From a checkpoint of a small multi-label image tagger.
Model: 12.5M parameters, layers 10.
Training: soap at rate 0.0027, 13600 steps.
Data: trained on photos with spoken descriptions (Open Images, Localized Narratives), 203450 training examples, 4.3 epochs.
Rows from block 6, named by matrix and row number. Rows with one number belong to one attention dimension. Each number is 128 + 32 x the weight over its row's rms, rounded and kept within 0 to 255. All counts start at 0. Numbers have three digits each. After the name is the row's rms in percent of the matrix's.
# q: attention query, key and value (stacked) (model.blocks.6.attn.qkv.weight, 960x320, the q third), inputs 0-159
# k: attention query, key and value (stacked) (model.blocks.6.attn.qkv.weight, 960x320, the k third), inputs 0-159
q.174 088:125100095185123136057147085175127105138100172146091107136108169068101137148141076179119109125077074130148070127128106159108171166108139203098118087094189117119107121149169130083184135078092117123136135152147163126108126142123082114165107101198168139079073114097128143082079170125103147116160084133124177139098125160153098111087189113138059082113194066115174150131124141139125158114142130123137050179097139096120107165100094160134137106138097097134149141092117148141090088099097129
q.175 093:125110067112153111136117151145170139136074137093148182077156116145136131125133112129162119176062095144131123108115116127171189135137102126080114126145117080118146128147154103071200177116156114115134147172112141104147131101119146125151100121071167115070155166041120151126095133162067165138180120107177153107139096163084140099072093138156127131131133096058174096139092148115130080134082114139123171167149109114101201111132098082131154112166137139118184108088116148114138092121140118
q.176 101:097132125117116145153093081157085103107109128132120143191103173075099121101153071107113161084148135138061078127176113098089103088159138119121092176126146144104134093072188142130071146085138132103190178118066085050135113109134151150118138099088126115152184164101094174132127122124097141165150186188098146198120113115124139102140146134156084098147143101150154124159160158119103135152214155089172123142089191125131127110058111148099145134211138168074131091126181114064139185111161166
q.177 096:139161149130113152105186132095096119100149135140094080191118127111151126078146166117096098106152139079157118163113118129127170120147097070082144077109116052085117073050107158124127122124101152119068067104112153169131053079116149117087129107203119115169185074141128177137129121105111100162079091115109111123112091101179149130121180097131136134119100109138161211132132164103115113111170107175176088210138121095105102140149155146064105108114147075144104121101137126117162097161142163
q.178 098:126154056117123130132138168152114087100103103090083124142087132132097104136141142088085174148200184116139126121096143156172138108101152092127093071137157110050125146100119173110102103153128099120115162116145083143125180116117088070143168167135136156131068160188126144116137100068141162037173137118131152166167142056123084069105125101116135070111133153125125171104169176078112146158136154147209161099140198117131143085134087116156134164081120165180157137152223153101169153097122149
q.179 087:144135129149166060121165164116137136080158076128148161088120164147131164122151137137122139162109172065136134078162068092132075099124108095173127138069150092115094104145161176157149098085120117199153161123140109139105196077126083078146141097118169113033122107190144115127154040165161140091147101175168138138101147151124176069158088127118173197159189126139143163099100139118156139134105099137146152139139133128095191152107163118108143118106110142114102136163153127172078060060142129
q.180 090:118140182153160085072103149104114081093112123133171148133078126192111101172171088166154095089119101167136104179142102106125147124145132092140118142112082106093113153175088140105109116109103101136168121127118117120120201088110119148144058170190109123194144197137131154106151173163071143090151144054141095108160151158106127140111120126171085101197102128132116098087127172121089116128094180072196157117130103102106167154164107073147126085136089151138110179058126148127106115168099131
q.181 092:144114160169166109110134114155140128137183155211159149130119057148090113204106179163135122074178098085180113185135107150120187177086124110088109165151151129099150115164120184128114149131180124092109088122104147133058123129155170115150128096103153133093118101108144081126105109117079161154129183090164135094086046171116088132172125145087173086119078107122082082092150100177120124141183080117219082131124129185161121162111135108110091115130119101108151125117077135079138130134142120
q.182 093:167112144101179088085110139165085136131143158168133116092166155170202114095160107107130116148141091115144135131193195156197139148099168121138136108099105183135188154122114116079114132141141115066072147098080189090120096108118132097059144172140168067159147170084089146123096120161115157177151084108107144144172077101155080079145127133074126074110156113099087045110128078117135150066131088119120086115134082089125189153092149136109135137144073117147133143093106051170084153158145108
q.183 108:115102143148188130136117145101152152138108137099139173160119096087121121157094119139119138165112129133130126160152133180103180100051094138160179119168120130094132147112155107134095156105147128109152077136105115151096172136098139155100100120116157171089098142118126043120179086147119131144133147108142119129152100122124161127141131141108170085140118142157150110104154135123128120136155151126147145158104085095174048102150130119135099088132117099185157116067157154113115143157163144
q.184 095:143149158120131129126117173086071107112155133139128161156143159084079181152116111150139138140126150079054102148089103132152165068167159120110170097024144081108148165154171105184180125110142137114165164154084163131158136137192073119079164086089118159131189115061138140128165122100155117107167143183124092166122186145147147100108131156131128137068169116142098105115104156086065092074132123143085109197101174167116116133117131142103135138112106096125097078120126135130106137081125130
q.185 095:128097152125114151109085127116158136108135131140108114126157117060083088101097122117128192164089134158104117103094131084116139124150089125133175126125142112152120133155135108142100087083110154135138103120154120087119135146071076126089103107161145169120161082127151165126065127142120123146171126098130113117127120165105086152065148157100177132103123117139074137143126152123129112174138133175181118143169130145218168120090147153087146106158119099176118163147113101109117149111123123
q.186 097:110093127133142100126152127124132142082105115104125126151167105089148128180136148120101128113187193105118097158158103108077142105154132124075112149152133108142114146108095095107180102097083131137141190129114151067173105144172115074093152183202108156137094062113169102129154231074083107120151190133076113140132169113165087152184231149200140131134096101152121126114154088093114157110118116133122137089117093123134110140138177114138207138060121081097121185100116134134174141099105124
q.187 103:125096154140043099117155147160064128086155098160137196087162187107079076180123162117094145118135110161131153151105132141096113105172116120096168116148160175153136136164108175114114097122050157077123131107077068105082141115138117126098154111087117129152110134140087085094141080082114127149101094075124108085170184145143112112137039144162146143220143066149155132190075168172085120122161177124188103118098119149169125197139074143111127101147177116076111081168124111074152154088140152
q.188 091:123166102136148133119087154103104133129158109120131120113114107133133171138149050139114111175148144098157173094120150088120153113128123115172140171126160125156184149217096113164149107070129184111158136109112088203153202160148170124136167124140147057115156110146176163114171085137058108065106192099095130156196142132146197114133101136120148143134136094143122114118083115142145148104111163111156125129141207159147169156129089108093128096093159090155178157100172116105113107135168083
q.189 090:124104148130102173157077138122129137118090120102145096173158124054183104060156121159147080151110150129098071121103171077157115143084164147144136122065085185147124114130125097133118151166221156119125130122132165109172125182120184170159142121132125111147146142129143083150139097116095174102103122151136162121125123107077123086141102105132143170110158121153082110133083189173155169079117110109094141137093152126166122094185155056146135120142128157188156098109167139135140138095100106
q.190 093:155133118093136147167097128105125129130136151142136173131130125090085173097089082117063113137069115056124127129125130081141069146104140128119100149132124113161099088164123103116119110125086087157130164090142156186100112151177117125151128114106137127146124121122089137146080114168119152105130096129064105115130124091162137222158158125130123166168067114141153122102125054076193188154187141116047097105135075105176204132068128146100138170105161130057094140131132121108100078144147171
q.191 096:112123102118124146122096133174109126121077137154121055133128125187141079134075160118166103122151166115194131126170143152158147108098141069106094135143122047125108157138139152150106120099104143093125074095122188180168077184163170107179169141120092103208132155168175120074136197075192142059144102085099134147115125115168099115134125149111119101084147143124149169113109117082117067118120174107107105140082138182106091164146156160129161087122177138089211134109086144130130116082115100
q.192 094:081116091174113143085115149130103071158124127114115183141109118129063127177139091113120189144133152184135077083158084178141160149151155136102108173081112119147128177086096124147112115124127121095127112092231144134121081136187137130131150099129190131123152082126154146111105223147165136143117140171097146156154141078111100130094101132145089118131138157101136148134138148097137073103179134088113100094068126071133120099145131114135167113165081203156135128139134124132125148171121120
q.193 108:086161142203140121151102140115104095095148141130072134118152108154166149156142175141119141150164124158133115152077137194119110146096111105097136120143151172093152142183127062151139118102135148144118124038108105101112116104137124121091131147178100128124108137146163139075137048086124074112154158137162082170140120164138092111071115065102125174185111139138127210107204128071156152174229114086130121092140182161105119145121119128137126182158153135097161118065110113104093134185110085
k.174 087:151109060137121115152134143134174127188040093164118150163081154124107142110123116097178114194123079095114112110170137192153154127199082100086119131155063131123159164106122113108131150178179099069133139109128120122134117121082125199109162144099155108127109132096134147080118134143120154072148097174135162094174163120160168124074111152097091090115143202169120146181150154109141189142104149099158150152102126143063108130160172132108054107086197105109128157163102065097125186129094171
k.175 099:150105100138163102135149098147115107103113094121058144137167170165177093131148121109111060105081157146115135175128151116123114121103051121153169096169146112110136079168151131094156103169223110094186101134149099171141118090103096198074123079151121073152129198107160126182165169118083143120167188124157151105105173183155165095159058161077132114146151170109157153128135095129181103127136136111135108128094090149105177149131158130145106095116110085137149182181128115139133143111138113
k.176 099:131123081112098124103108168124132086104118150123106145141145167093104181125142125114133168104134062146165167123116158079164122145173114167091101139107135069142132156153125099138187146107088136113161095097101122150096114145106131096152083158108120168062132139129112143174152111106173125090067120107144117144084066114173177094164194103125138176132136150110195110133126131121117155174152061125146130112212174095184158163103079168114104125172187161131154153182146037108066135081089108
k.177 089:143180171160058083193087095090075136125155170172152087100100167068126195101093099151151115163116166108057090107134145152107151157182171136142128226044080067186162152175143132102089107132134138152137184128115164132075192081157076107140163153083142115119150098170117105148144078124092100127069151148167158101074176151124109084163113114151110124098099075156102122104085195138106221128078119140146110142166177136152097093121126156176116104072202169143130076098089062115120095186069129
k.178 093:153120138152117136181077123166107166103132141176146102152054123106093114172127171108174132128154149048138039109176090151146137182097064091131146203119085142118095148175134076120155141140101161094143103063130143150144112146125158165154175110179111164104101086134125152097172131170089119082133109131125178162143118134124187101170076131172131136137182137145087089135118122124144168087125141136143148098129044167100141166110137114160149208104171072095207155150126040079098146154090144
k.179 085:137134160141137161198144149101110094074106115126128118091080140131104181133123157131105128158140105117126073202181097123080109145137155083123165174104096117117123169209155130100149130113135183105145140159159147103126075136115119150138101148115138130206126110114088135209205090072140137158160144153116169144136156126109138109124113140065166158090144173129134135142073132124166091104089151164133133161158147095173091162125111116161166100096108058163147133121121147118157143158180075
k.180 085:093084120153101163120145124153101139128112127164087141121099121090152112139148118142091128125067106106084199084116073152130136173091106179120165098112125133168107095155129220135105134118108149123118161152124137090089162112117142121103117088170138173103171155123161072150055114128124138155139116115143094154097150169108141083175134155182092103124152087096117170110148109120179078123115106115108136132128138132143175192100144129119143112120157035132119100156100164153160154132143153
k.181 098:113122126109095142118099064085108138182087081173082105104073114120139126087161170099126104111127149165149153047167188106124111085190079091172199072070153159149066164085091167126165116159107092140136156144147164130172166063152066136124136080083139185136158187091101087099162138176137117093146115144142115110063142094140100115165133122096114094125104106075160157065104148081161115143128092163167130140183149152100140119132061124174097135177170167122163130160203206133116067146126147
k.182 103:105202132153105124088137134104149122136135125128154120127166111153120140155130115139100145090144163140084145198166186177102120137108101148129120126175161131117160164097164128179143140175153090154106168139086109097182144164160152114097117110105086170128104134079161103062101141147149137075164173093172137056180167196149121102191145153153096123157137141203180190178091118101155178125131118070125176144187107131079074114164170179162121140137133123085156113127135164120168126125124080
k.183 102:132152110158144132105122088155065139188135117124106127131084118173138093166147118071129182096119131108165154132174140150114186139101149120113140089131115121191154147092129163178175145124161130164055149117155088170100111110122088116143157139137173136141092167125148165069160143145140180121187138084181123037111143131150145077097115091194098105149110183116132133127167116142111116171041198119098169061114150143131113157136101151155114161130153127088185097156168132110104140105084148
k.184 098:104140159180122154183115181111085106069114130151173117116066125111098141130128131109147098196126127174072084127075148199125138172084109116139110149188161121141160174144145126088101073085109079122138134144184163059141205137121115102102120130147172091127183095098103130156082161108114152117130104106148124088153097096187116135171161096112130156128075127127154101145107145112096134129102115130144107105111118160113190139095120146104130161092168112147038174118118091151145117151130144
k.185 092:142140130073145116148135124161111169115136129160232120127077095168081094181141111150124158137127160151159147139162194185126093148164137106145189165064189115154123160179131089122131183111168107164115123164173183083119083108138129128101143125130119145081135137157120089152119146132183160157162131146161143165134118067143087170117156172152070120118167115193129154124161051140102139111120100101135112101120135077146137091129112092141077175097115172102112163105145082136123118126076060
k.186 091:114072138145082096150080233065126114124183154169147129065183157148152115117083088119107144188181119114132141118065087111110080139199108123139080108119108123102125085125118098099103150102106091153206077148182126113179093148143199157116114111116078110112151137141084159097112145173156074139104092098169105044170119138096131127187129097116140116150137098100123080141140111114112134135117169139120081136119044118115125149133131110113155130141099101126084116156142080127155166103136190
k.187 101:090137121136126218138126173146122148162094142138165092133084060091124159094174106103159126137165144178141153157121110128104174103101078149129117154161119149166179095121118145161135120163128141089116134111160147122104020145087181165180153127131190155129120154131111117150128129095160112126156105183110152127102102085092089116150170168144127153069130135107131119139138109141140101093147100089134132097150186108164068146117131049141073188164145190126133150133162059151168105073152121
k.188 104:123178131148092086086093142104169085113124126107182129158099165192138103092148152136105126079132124071133136096138087069088109182139182070101131074143178143110083130104131141120112121115081153116151119129184095085156111125108121173125167110105108141135153079074084203111088143132143116066163140112097152061142162151109092168171133094138133129126124146106155174122135150119139069130183145125126157102147045129146108132104097102080146156144129064132095102096126132153134081105064142
k.189 096:120081123186149102132109114121131117115143106170068140111149057104096114147133094109148154105139122161175158137151124163126101119169145126120123154164167137107129136150090083140153170087129086132107141148140102109178162086154101072160166104124134080175113124113088094048190162148119137064137182174098149116149125110172158116176144090133168120149153164204195132143160155120143114187097116151107132111114123104119128172178155167169122109096066118150150152149087209153146131127137142
k.190 090:145118145056148100135143126155163152159152119103175159100119100104124144095125150094130176125102149109198166134137081205128161109085100119201107138118106087144155175065108149108146143147198150093063091118107154164139075144086111081075141135198156092083162110159076173142150128088173158143098149123109135146157097092173169164102147101128149160109122146097108133129154127164065142181157154154147129160121089131129124133127088085105112157120108092190127159130181045173150141151083086
k.191 099:134097119071133076122165142108135082179112095160139115120167117083106082164123078130058119092131129146114099064066082140168117151091184140111106139193120119118151138147145134121143118185098168080064082123122104130111190120139065065118147103094204081085166074133102070149141181132151114118139066139144142134198157114126142083139143125138122101162104082161085122162142168184139088151148145113095092077114091133117128151119119129171182069127080101126145101120127126052091175160117169
k.192 099:092127137096119132149137156141194152124086110122129132098145080130136188158145103155124110133200081154108080097088119138062119180124129141115086068186101068128072072115128196060133086125133108159104084166140122107151155124122131175147065111150119160147115144113150112089187167114132173107157206113127149116132103085158131158140133156135137146102065154078173177109149125132131106114140078164126148143127113101182158098114183146125125076094130097058145083097092135165135091126133148
k.193 107:141090140119086150140157167099135117129127157099188110127160135070130080182113122127124162136129100130163088151141230082086138137177125090155123136156152137115164164097104151078124157114131150056126125142061151133118124159126118170148059093125120131125124171107107068072182083069164087143171124122138170123212157095131157160165090074163113107104109133113120100129101130146118106095080121170093117194198096129141064114149114088130130121162115119188139111123139122168132106132093121