From a checkpoint of a small multi-label image tagger.
Model: 12.5M parameters, width 320.
Training: soap at rate 0.0027, 13600 steps, batches of 64.
Data: trained on photos with spoken descriptions (Open Images, Localized Narratives), 203450 training examples, 4.3 epochs.
Rows from block 4, named by matrix and row number. Rows with one number belong to one attention dimension. Each number is 128 + 24 x the weight over its row's rms, rounded and kept within 0 to 255. All counts start at 0. Numbers have three digits each. After the name is the row's rms in percent of the matrix's.
# v: attention query, key and value (stacked) (model.blocks.4.attn.qkv.weight, 960x320, the v third), inputs 0-79
# proj: attention output (model.blocks.4.attn.proj.weight, 320x320, transposed), outputs 0-79
v.115 104:165111169117130157164144087156106081130155124116147128096169120139117071136139136129145139112133113110136113123156122108100134166130114145168121128130172145100108142098116118093089146190137148136106142151140144155104168096148144116120138166
proj.115 098:127147115099076136104109119129154136142104098124082148124113141139134121117109134116130152121107113105102133156144101122148113116092169120072150100124118102117142083121179143141144134162113122102139108100157081100129103176134140162132200141
v.116 095:160125105148075124114124135132166137140135112112138158144144148129130157147150163093124147120141115138109094112154131110108122133126150153124135096114153086166154142118192133138136123117120145143113088148100146135103130127079126134126180107
proj.116 099:151128107124106129130167135109114128122144144122121148120120155134099128078089095153146107150133107115109153145085093134150062091152129062154089146148110129111116142112088108115110101115109130116137149096143114187166128101124158112150132118
v.117 113:117146115145119134141138127126110089131142104200150112100105118138085124133162138103159168090108118098095090124121089132127106122107138081165101150100132135128147143125096127102165144162151108142126113122132148128104116099167199105127117111
proj.117 112:148125081140129131142149148147138146143076153103115129114122151118115139132136091127140141120154157116149150157158117161143146094171127100091172129123159115111145149084127137154100132160137139126176115123149155159184180155114065131165154128
v.118 098:086134087152088110121139154146137121152116138121167093123123121169102170114086111110166122102137115094085080110153132163137142171078120116101166169123122127137148119151107131096135085115091097117104104128106169125113162112127169126119144129
proj.118 098:174142129076144157112122157118108165123110114129128123136130137130140109114146140093158087114138109129114121137090117110163121149124101121084116064106116079085133162097169134155102095148109096119120143122120106156112154086139093110137150110
v.119 095:132162137131133125120147168146109105129130113112108147144142087104096107093111143108156124140143126087138128157083141118164210136162129082123167111104125133141131153141106061151116145147144104140170164097087131121152109138137147161115144113
proj.119 102:134143102120169097108148106081130107092150109124126136090122115125143105173150154147085121127133142120139117088141107149091096099176105182151085124149161100132120104117127158127132119116119111123126094167121196163111161109115124120142125086
v.120 112:138047167142149144072107094120111161133142151128111133138105128114095123126120143125121157143139103124172131138121123113166143099109126200141097134067145100130088081129136104201094112108169137126130148130144094118148125103112139147140147143
proj.120 102:146135110088106088137105148115130128121087124102104116094128119141128122147115100119126121126127136163109107101150144117111123128135161088136119090140128128130159153123150110140116124119133104106135155151129116110133120102142086118120100103
v.121 109:131128112106108131128125120136132107137114139117166098092122126069151163109152144122118125097174122177127106102180139175135141139112135137129095111104154085170136089145122144108158127111097150116131160120087128079105122100122162135138142116
proj.121 105:136122138154125146103160135097127143121149116132109155147045131150103139147157153139122146122123127132084140163096121134173114142145130130124139147128149183120128123120177078143107087119119120106136155115114150162143198108113128113072146129
v.122 106:089146117194138152165158133120138121129134137128143134118132107122143106137129094111111150111117132146143104138128150115146149134131128107132129162141105121163131127148109153082106145154126139186154097127127165179141087131125155135058104101
proj.122 097:157154141119105109112148136102143138103108137117116105128079117122136163138130128130084147184119092090177152120164113143112115135138094146128087137080106132121140135109138145148120131106129117068078127129136166147140136173114120098136110151
v.123 105:167135085178113172105133117134105098115150134148151155140146124112146134110149103125104156155108109139093086092200129112090103117116117105164137141138138143177141151140126120121174106146144121146145106142157085106080099146113151128104144146
proj.123 102:107147120129094101118134091115123117143149124123125116084124111174094144149138110151141102143127127108165098189156104154145135150104195130133132135119134109136127123080166096136113115098117142113116132096096182141157165095114124135150128105
v.124 111:133131093112170139118153162119132130083183117109128115123048129123149141139077100112099139115102133179157128110085121096156075107111173143136139140134167121130138138148101094111123150117090138109107113157120114109128145140165125105165086088
proj.124 109:093132163138078153141111125139129122136103123145124116096191137119102126131128125123155106154091122113086164177154184148126150128123093166207141080148126144103123126140103120102116105138162131154148130099139108167118115139121129131061137118
v.125 105:148124126119131091139072116116115140139132097130118140103081123136097101104118092119136080166124089115108128162163111181105135180178141121182185115111156160115163112124123117110125101118113130121106108133117151101092123143107125155102122070
proj.125 106:112105140127136125135141128145155154133106131139120128177106122134123119116156116159154149128087161133111096156126137129135134114095108132093114061080126129129080114096112148141113140153165088159133164116115140127146121127136123100161077129
v.126 111:133136148146150155087209138152145133084102139131106127192165107152109109094176149125144131116134122089096129176100089127081151129147089156086121116156074146089133128088139124131173083128121128103157137139103103136087129124121104092070155153
proj.126 111:090100090131111125152114119123128145144132121155149096117105139111108108120115129125086134140137142170121093024088121106104088110160169124147074177110142090176133096120165117135113171123117142160092136136132126092125108158092114129150101140
v.127 096:176117135087144146085151116135154132163177161111114132154096118119156196129112153154111135150108135145101135173122083119199138115152132121152153125131136105156109104128183133148123117149126076111131159124160134124129090155101097128143127164
proj.127 093:119137119160085141154121132139135072097163145135158113080171169121083112135115067112128161108138161139174117099145150118120121138173115120104089108121095118138106122142122120118137160158154102146124144134105132124147090119101116124107083177
v.128 106:110144145071141130138150189144186132127148143167114168113132126116127113126126146107108153107099141176096144129118134103099075171136117180083150161156110117094131128127124150115119121108096118163198132121051138123136113141093146128144107154
proj.128 116:123136153165118179118125121132099131113132112157156084152109146139133118117133118143115123136149121135111110089120123098126106126177151052128118087119107150126126122100073125115147159099136151110125145150119075130115154133116100174072113124
v.129 095:130114133129110124077137147138119142120172122124146146111140118107134133141133074123139111105114100092105110126110192119172183136170118100111144134121117112161125158122140138162061125127102137158129113153154142124163059059139095111135133154
proj.129 090:084125140139157119121088160155151097133141139120111166105098114162127125134143120139091169149130141157107112134090104152154093094135104151131130146131116127125123080152146088113139130107112113155138111126107118118160144144136160124119106141
v.130 098:099128069117134117101128119104138147121145129116101121178129114145146148100109106111139126123127118133109128134176094109107092099113139129101133125127138132172131109116136083091163133120120125129143116144141103099139152124117098119158159113
proj.130 104:126133141143114119162106077138141034135106167136147112143114158105116158147132128162120151154134143105123118122142191134085093130129142112152123109145122114125104103111120143130156065118162108179154157127109130119138130158114162116122129134
v.131 098:094157107142108114123166131156216144147114127160154133125124135130117153112153147119134137099147102101088158122112135112089143150115092140124076108098116154096165141136107134148166140095130092148123104102150085134170148132148103140089151142
proj.131 104:150074113148136158142132114113114142101157141171126097171114152126154110131102124160122141141144146144147085066138080120161126124175175120098169121148176164148121113168158128126116134120124156129087092102120156126127136158106139141114141111
v.132 095:099132130123155138122105107134129076162160117110156150096098110140156124148167124124149144110140126158112111115132135140138125142165141125181191121089114124118160147124088127149112095158122069132128140144113081106118123125162164132125149144
proj.132 094:168158112119151102131142167146128146161075128108110109159143129128124118072115092105174147121129126114165119106108091112120142122111149136105140134145114125116122123139108068142123163145160145072126134163134165134122139137150073136103115098
v.133 107:143099153153079136169096128162159174075167140126150152085182153091145105124143155180161131119170092162113132113164160140145137099159102131112157119158111123131177141151109086083155127130127129128175131139150178151119154112124099125123108130
proj.133 110:123153131160113071122124115125130137137139113120080126176114131134121120111105131098145106135160146110113115108131107154146130147119151160091146140108116117164114103090125145125150112101135137118133150095129102105100122163160145135160135105
v.134 094:142138138174157177086113134106133072159125108120113131147136095171091122143148115155099147149100108116151158115119145082083118064122088127132140126150142131156138140109101145114123072108118098142131093152097151075133129140188125147131156111
proj.134 102:128120096126129120137140113103170143113129130129166105138119140118131155118138146160155146132119125122116108138150103128125170131098140097106112162072132134145117123140155138127109169119116179156130120073172108149148134162099119115117140131
v.135 094:159072130119124130118107152136126167133169095147147077106200167133125153130126116173124120130113116151105146177083154122108157141118072108098142101110107145116135120138140142129121133125145121144103111144112126100122103157140111127117137097
proj.135 094:134107166157084096167103090127113111114139169120094113119060112114133128119144152095162100128143148142107120098147088092132117114134132135124105127102181166114124126120172145124118107132099138141150121126135159148107120165131129138140122142
v.136 088:116141168086109151103125138065096125107075142095131146152106162111120117175103162109154100061124129095182135120148105132144206172134161124113136128147129130089140164150134140143153099114104131150097117123081101141048132113165124128147130127
proj.136 086:166119120186095178135166119140127186120153098138119098134131123170145137101149135173129102129151156148119100087117151112128102102102099134114110151152095151137117144082122129150114125171142113101129149153156139138123119151077117084133152130
v.137 102:175134161151110134109097134116061112091148122109118139097133129129098132134161116070136133108124113148175110140140123100110128164115143172169117121128133121154111137101111107124138110125145109192146139142110125075109090096166102137120161142
proj.137 095:132104130134144114129120112122157090110093119130129142115106161125150132150116074161142082166117117119111125136091099100159089138124096098088093146125162110105109119131157180119112145131148130130143131125150155162082158190133162084133122148
v.138 097:099138122094099090095132127086151128099104133111168132074133093132148099122152125127158121118109140118146184109133104154137124114144144131101145145137129131112156149135105119109152151147150102075167140138129160117119124105123148130069122127
proj.138 103:142113165149186156117126166127136157115171142143107146191102166167144123128103116143090110146114109090139083115158130132143081086108159162155150104164114119158159082105141122116144133118156135083106156143120060101136130145130152140136165146
v.139 104:139110108160119128098121123091122067149135119139136109140114062155153115109159133109139133127167145112136157126112119133069168158136136106162073112141117114137140133159152104089134144123159125169148101141156121141090138143187107143104143117
proj.139 105:183140117157140163096135147124134157127116089150105131146125139138155118123124169173107163168128129140146076107126169090172117105103149164100130118136130124135137119111077142139108140107093156131107163155153154169149112138120163055134185151
v.140 095:155170155122141111116099140152082145131138090111126126142147130110114135103142111109147111115127086096114133108188132111121155138112141110099152125125139110136130128124114134194144123091151110141138140150113086096147089116175136100149122125
proj.140 098:143121124140134100111109157147154118169144126151083147125108118152128098146115106157079146148116113130125103103112152129180116078132138144100112085166075112191128114139138086132119105139114073122161121135145139146110169167107130136095115121
v.141 100:126113100179127137146109108084126120137129132141141124142114112102152159109147137148135149121160146155062138142146161157150128130133128120135115113169192126117156129099135166148164137182138159131106153122145129116148136107106108104142109147
proj.141 109:138139151100101165107108096133160129157121129116133132126143114126118159100129172134095085107141130112151135082188152119110132114151131158113159140127105122168117117122118089128118121088106114153154140181125122154128150157104129135108149097
v.142 100:134083099149146129112116096135123125143110144166146137126126149106167087134129128130140126122158152124157126113132176118146119106144142108134120152171129098082106129145106131113125139104099177147144112163143116139161119091085107091132078113
proj.142 095:174144151124131162110126116108085136123157087115068103119171096129088102119170096129162133097121072114142133141123165104126131145151105150085104115145115116087131133128117138141145090162152123116159154126124134079140150117118104111138097137
v.143 095:093144115101121127134147121145152115117101163127129127111133109112139123148106131142140155144147176109144155143123102108156134125089121125080091119154129142092097143140126160118108124135107121111161124129120122111082108157135115154145120114
proj.143 096:122120129109128115137152145084163167147114138138073123170112077135130148120115114126123110136117113127165129129135151118124144144114163078163114112125087165136107130113061151151108130162115129121113155100133115138184106097109131152087115128
v.144 100:127125117125136174131141146150109170146151141181092108095100081151149102173171104104156113169158148134114091151092100126158088164136106137122142145157140109150138123106106105133217145133157126142072137171117139074120168145117131113158121150
proj.144 100:135154154102147101127120142138141111155108099102111101152152159108163115125147051118130129108124130083139152144144165124141146132062175117125156118098117103100146126109119137104107121142117073104151110124162132123158076124129119095122150112
v.145 100:126133111145155164115125116120136106169164132121122154174111153163127133122105099132117110134124107135141111158122097122110105107103120106106141110162164111176138117148178119151078162126157092108144131119139156080102173181132114113164118143
proj.145 102:124132113143114098141124091080156150142125127152146072092169137121112163087128161117098157116167127106131164108129156156129153165153115144105159100115058138094144113145085138120152143162135155143124121146135135110117148104096139139146139056
v.146 104:106148135135135120148084152130123183130187140099115142136114150148106121101131114125144090091104156089132140158126100124179152108098141141152120108170169110144083124144096156139132113122158150132153137124128138122110119153128130178139150162
proj.146 102:171133139155112126104115088142159088118136142150150146129105163097111150129127111148172123131136115173103103061133104145117086137159113086120117151074147104139113112139157144133159101090151144098121128077119131118113158127114122113140137062
v.147 099:140144165129168137082127134128108097167150139080124159063137150145115133155141125094171141098140122084155121103151153119101184131151101149169169127109114105103161126138101113091094133096103075118140147097102133125079107142119126131166155111
proj.147 100:090132138161125125142149110139170150142135102160109116111152099129152102148113114135098122138151134166099173154104105110142102123126148137079115156107111167121106136099153122142167128122153163139074114131104139148100124162143111092102088096
v.148 096:134122116149147136127129109103141110158135108142140116164116106090139146126142104135140121135141095122153130140147130132088141134150121134147130123164101172126123099157086140138136130134154141135187089126130128106161090142153118143100143154
proj.148 106:147139146151098139129153138151106116105144118138120148121129123167098106089151135116127117094095131179114144164079120094153118162134142139134159158126095134076147122094111126129084143102113163118064138117107155151099157134117160132139106152
v.149 103:154102148163106076123146142163129128138153153104178116117118099114123161136121138140151105128110118113092138117117163113131119165107136093146135148134079102159142121087091113121137113135121120148131077129110102107099087108150132125161143163
proj.149 101:132149130136135126124117147133125121124160153136048120161074146129164126128163100117140129130164122164145148141142139151129090147092109125131120146079172145095134140137141157122132123148122126172097160150120139161111121128095138153106115138
v.150 099:139113146144150097101120132105163098167102157145120109156115140164123133083157112074146109097085148090100108139133143108138136183173138124105181132090127131158128157106133158129150160124135116136079099123177146133187116109121117117158118149
proj.150 100:162159143119137147132119131173124099131147152143147134074099120118091134118127120126128123168140153114081124078164130132078123075129135113143107114127128102125094066160134119136142072150109123110160103116105110139104143163126124108100150155
v.151 103:137125110183151103137131129127181151157153112143168108128093167125139128136121131125124128127080123147132140134162099147127121115073129130160155100088124129103164103119115134122121134146142117121198106133153131110086074133168126155069139129
proj.151 104:146107131104112131137114131118142106110117115112110112130122079111126140117169134068176156173132127130135101129159111131118116169120140163136117157165162132120149113143177147129117173118146108139092151161094112178127126143120137166124132124
v.152 095:140124134092086116118118146089093116083122177099134103102092158129135130125114087106146117144106142135080108112120117147118135098091135112075112118111119137143148112160146127157109131111111143165143095109136153121156073099096110108140166158
proj.152 099:146139096131156186127129120155167135154126103152113160120126140120137135133147114144130141068132121147147098143118131092101099131164157138146151117156113147125112159153147121120113136157143104165135166171122053102103150163121132138094120091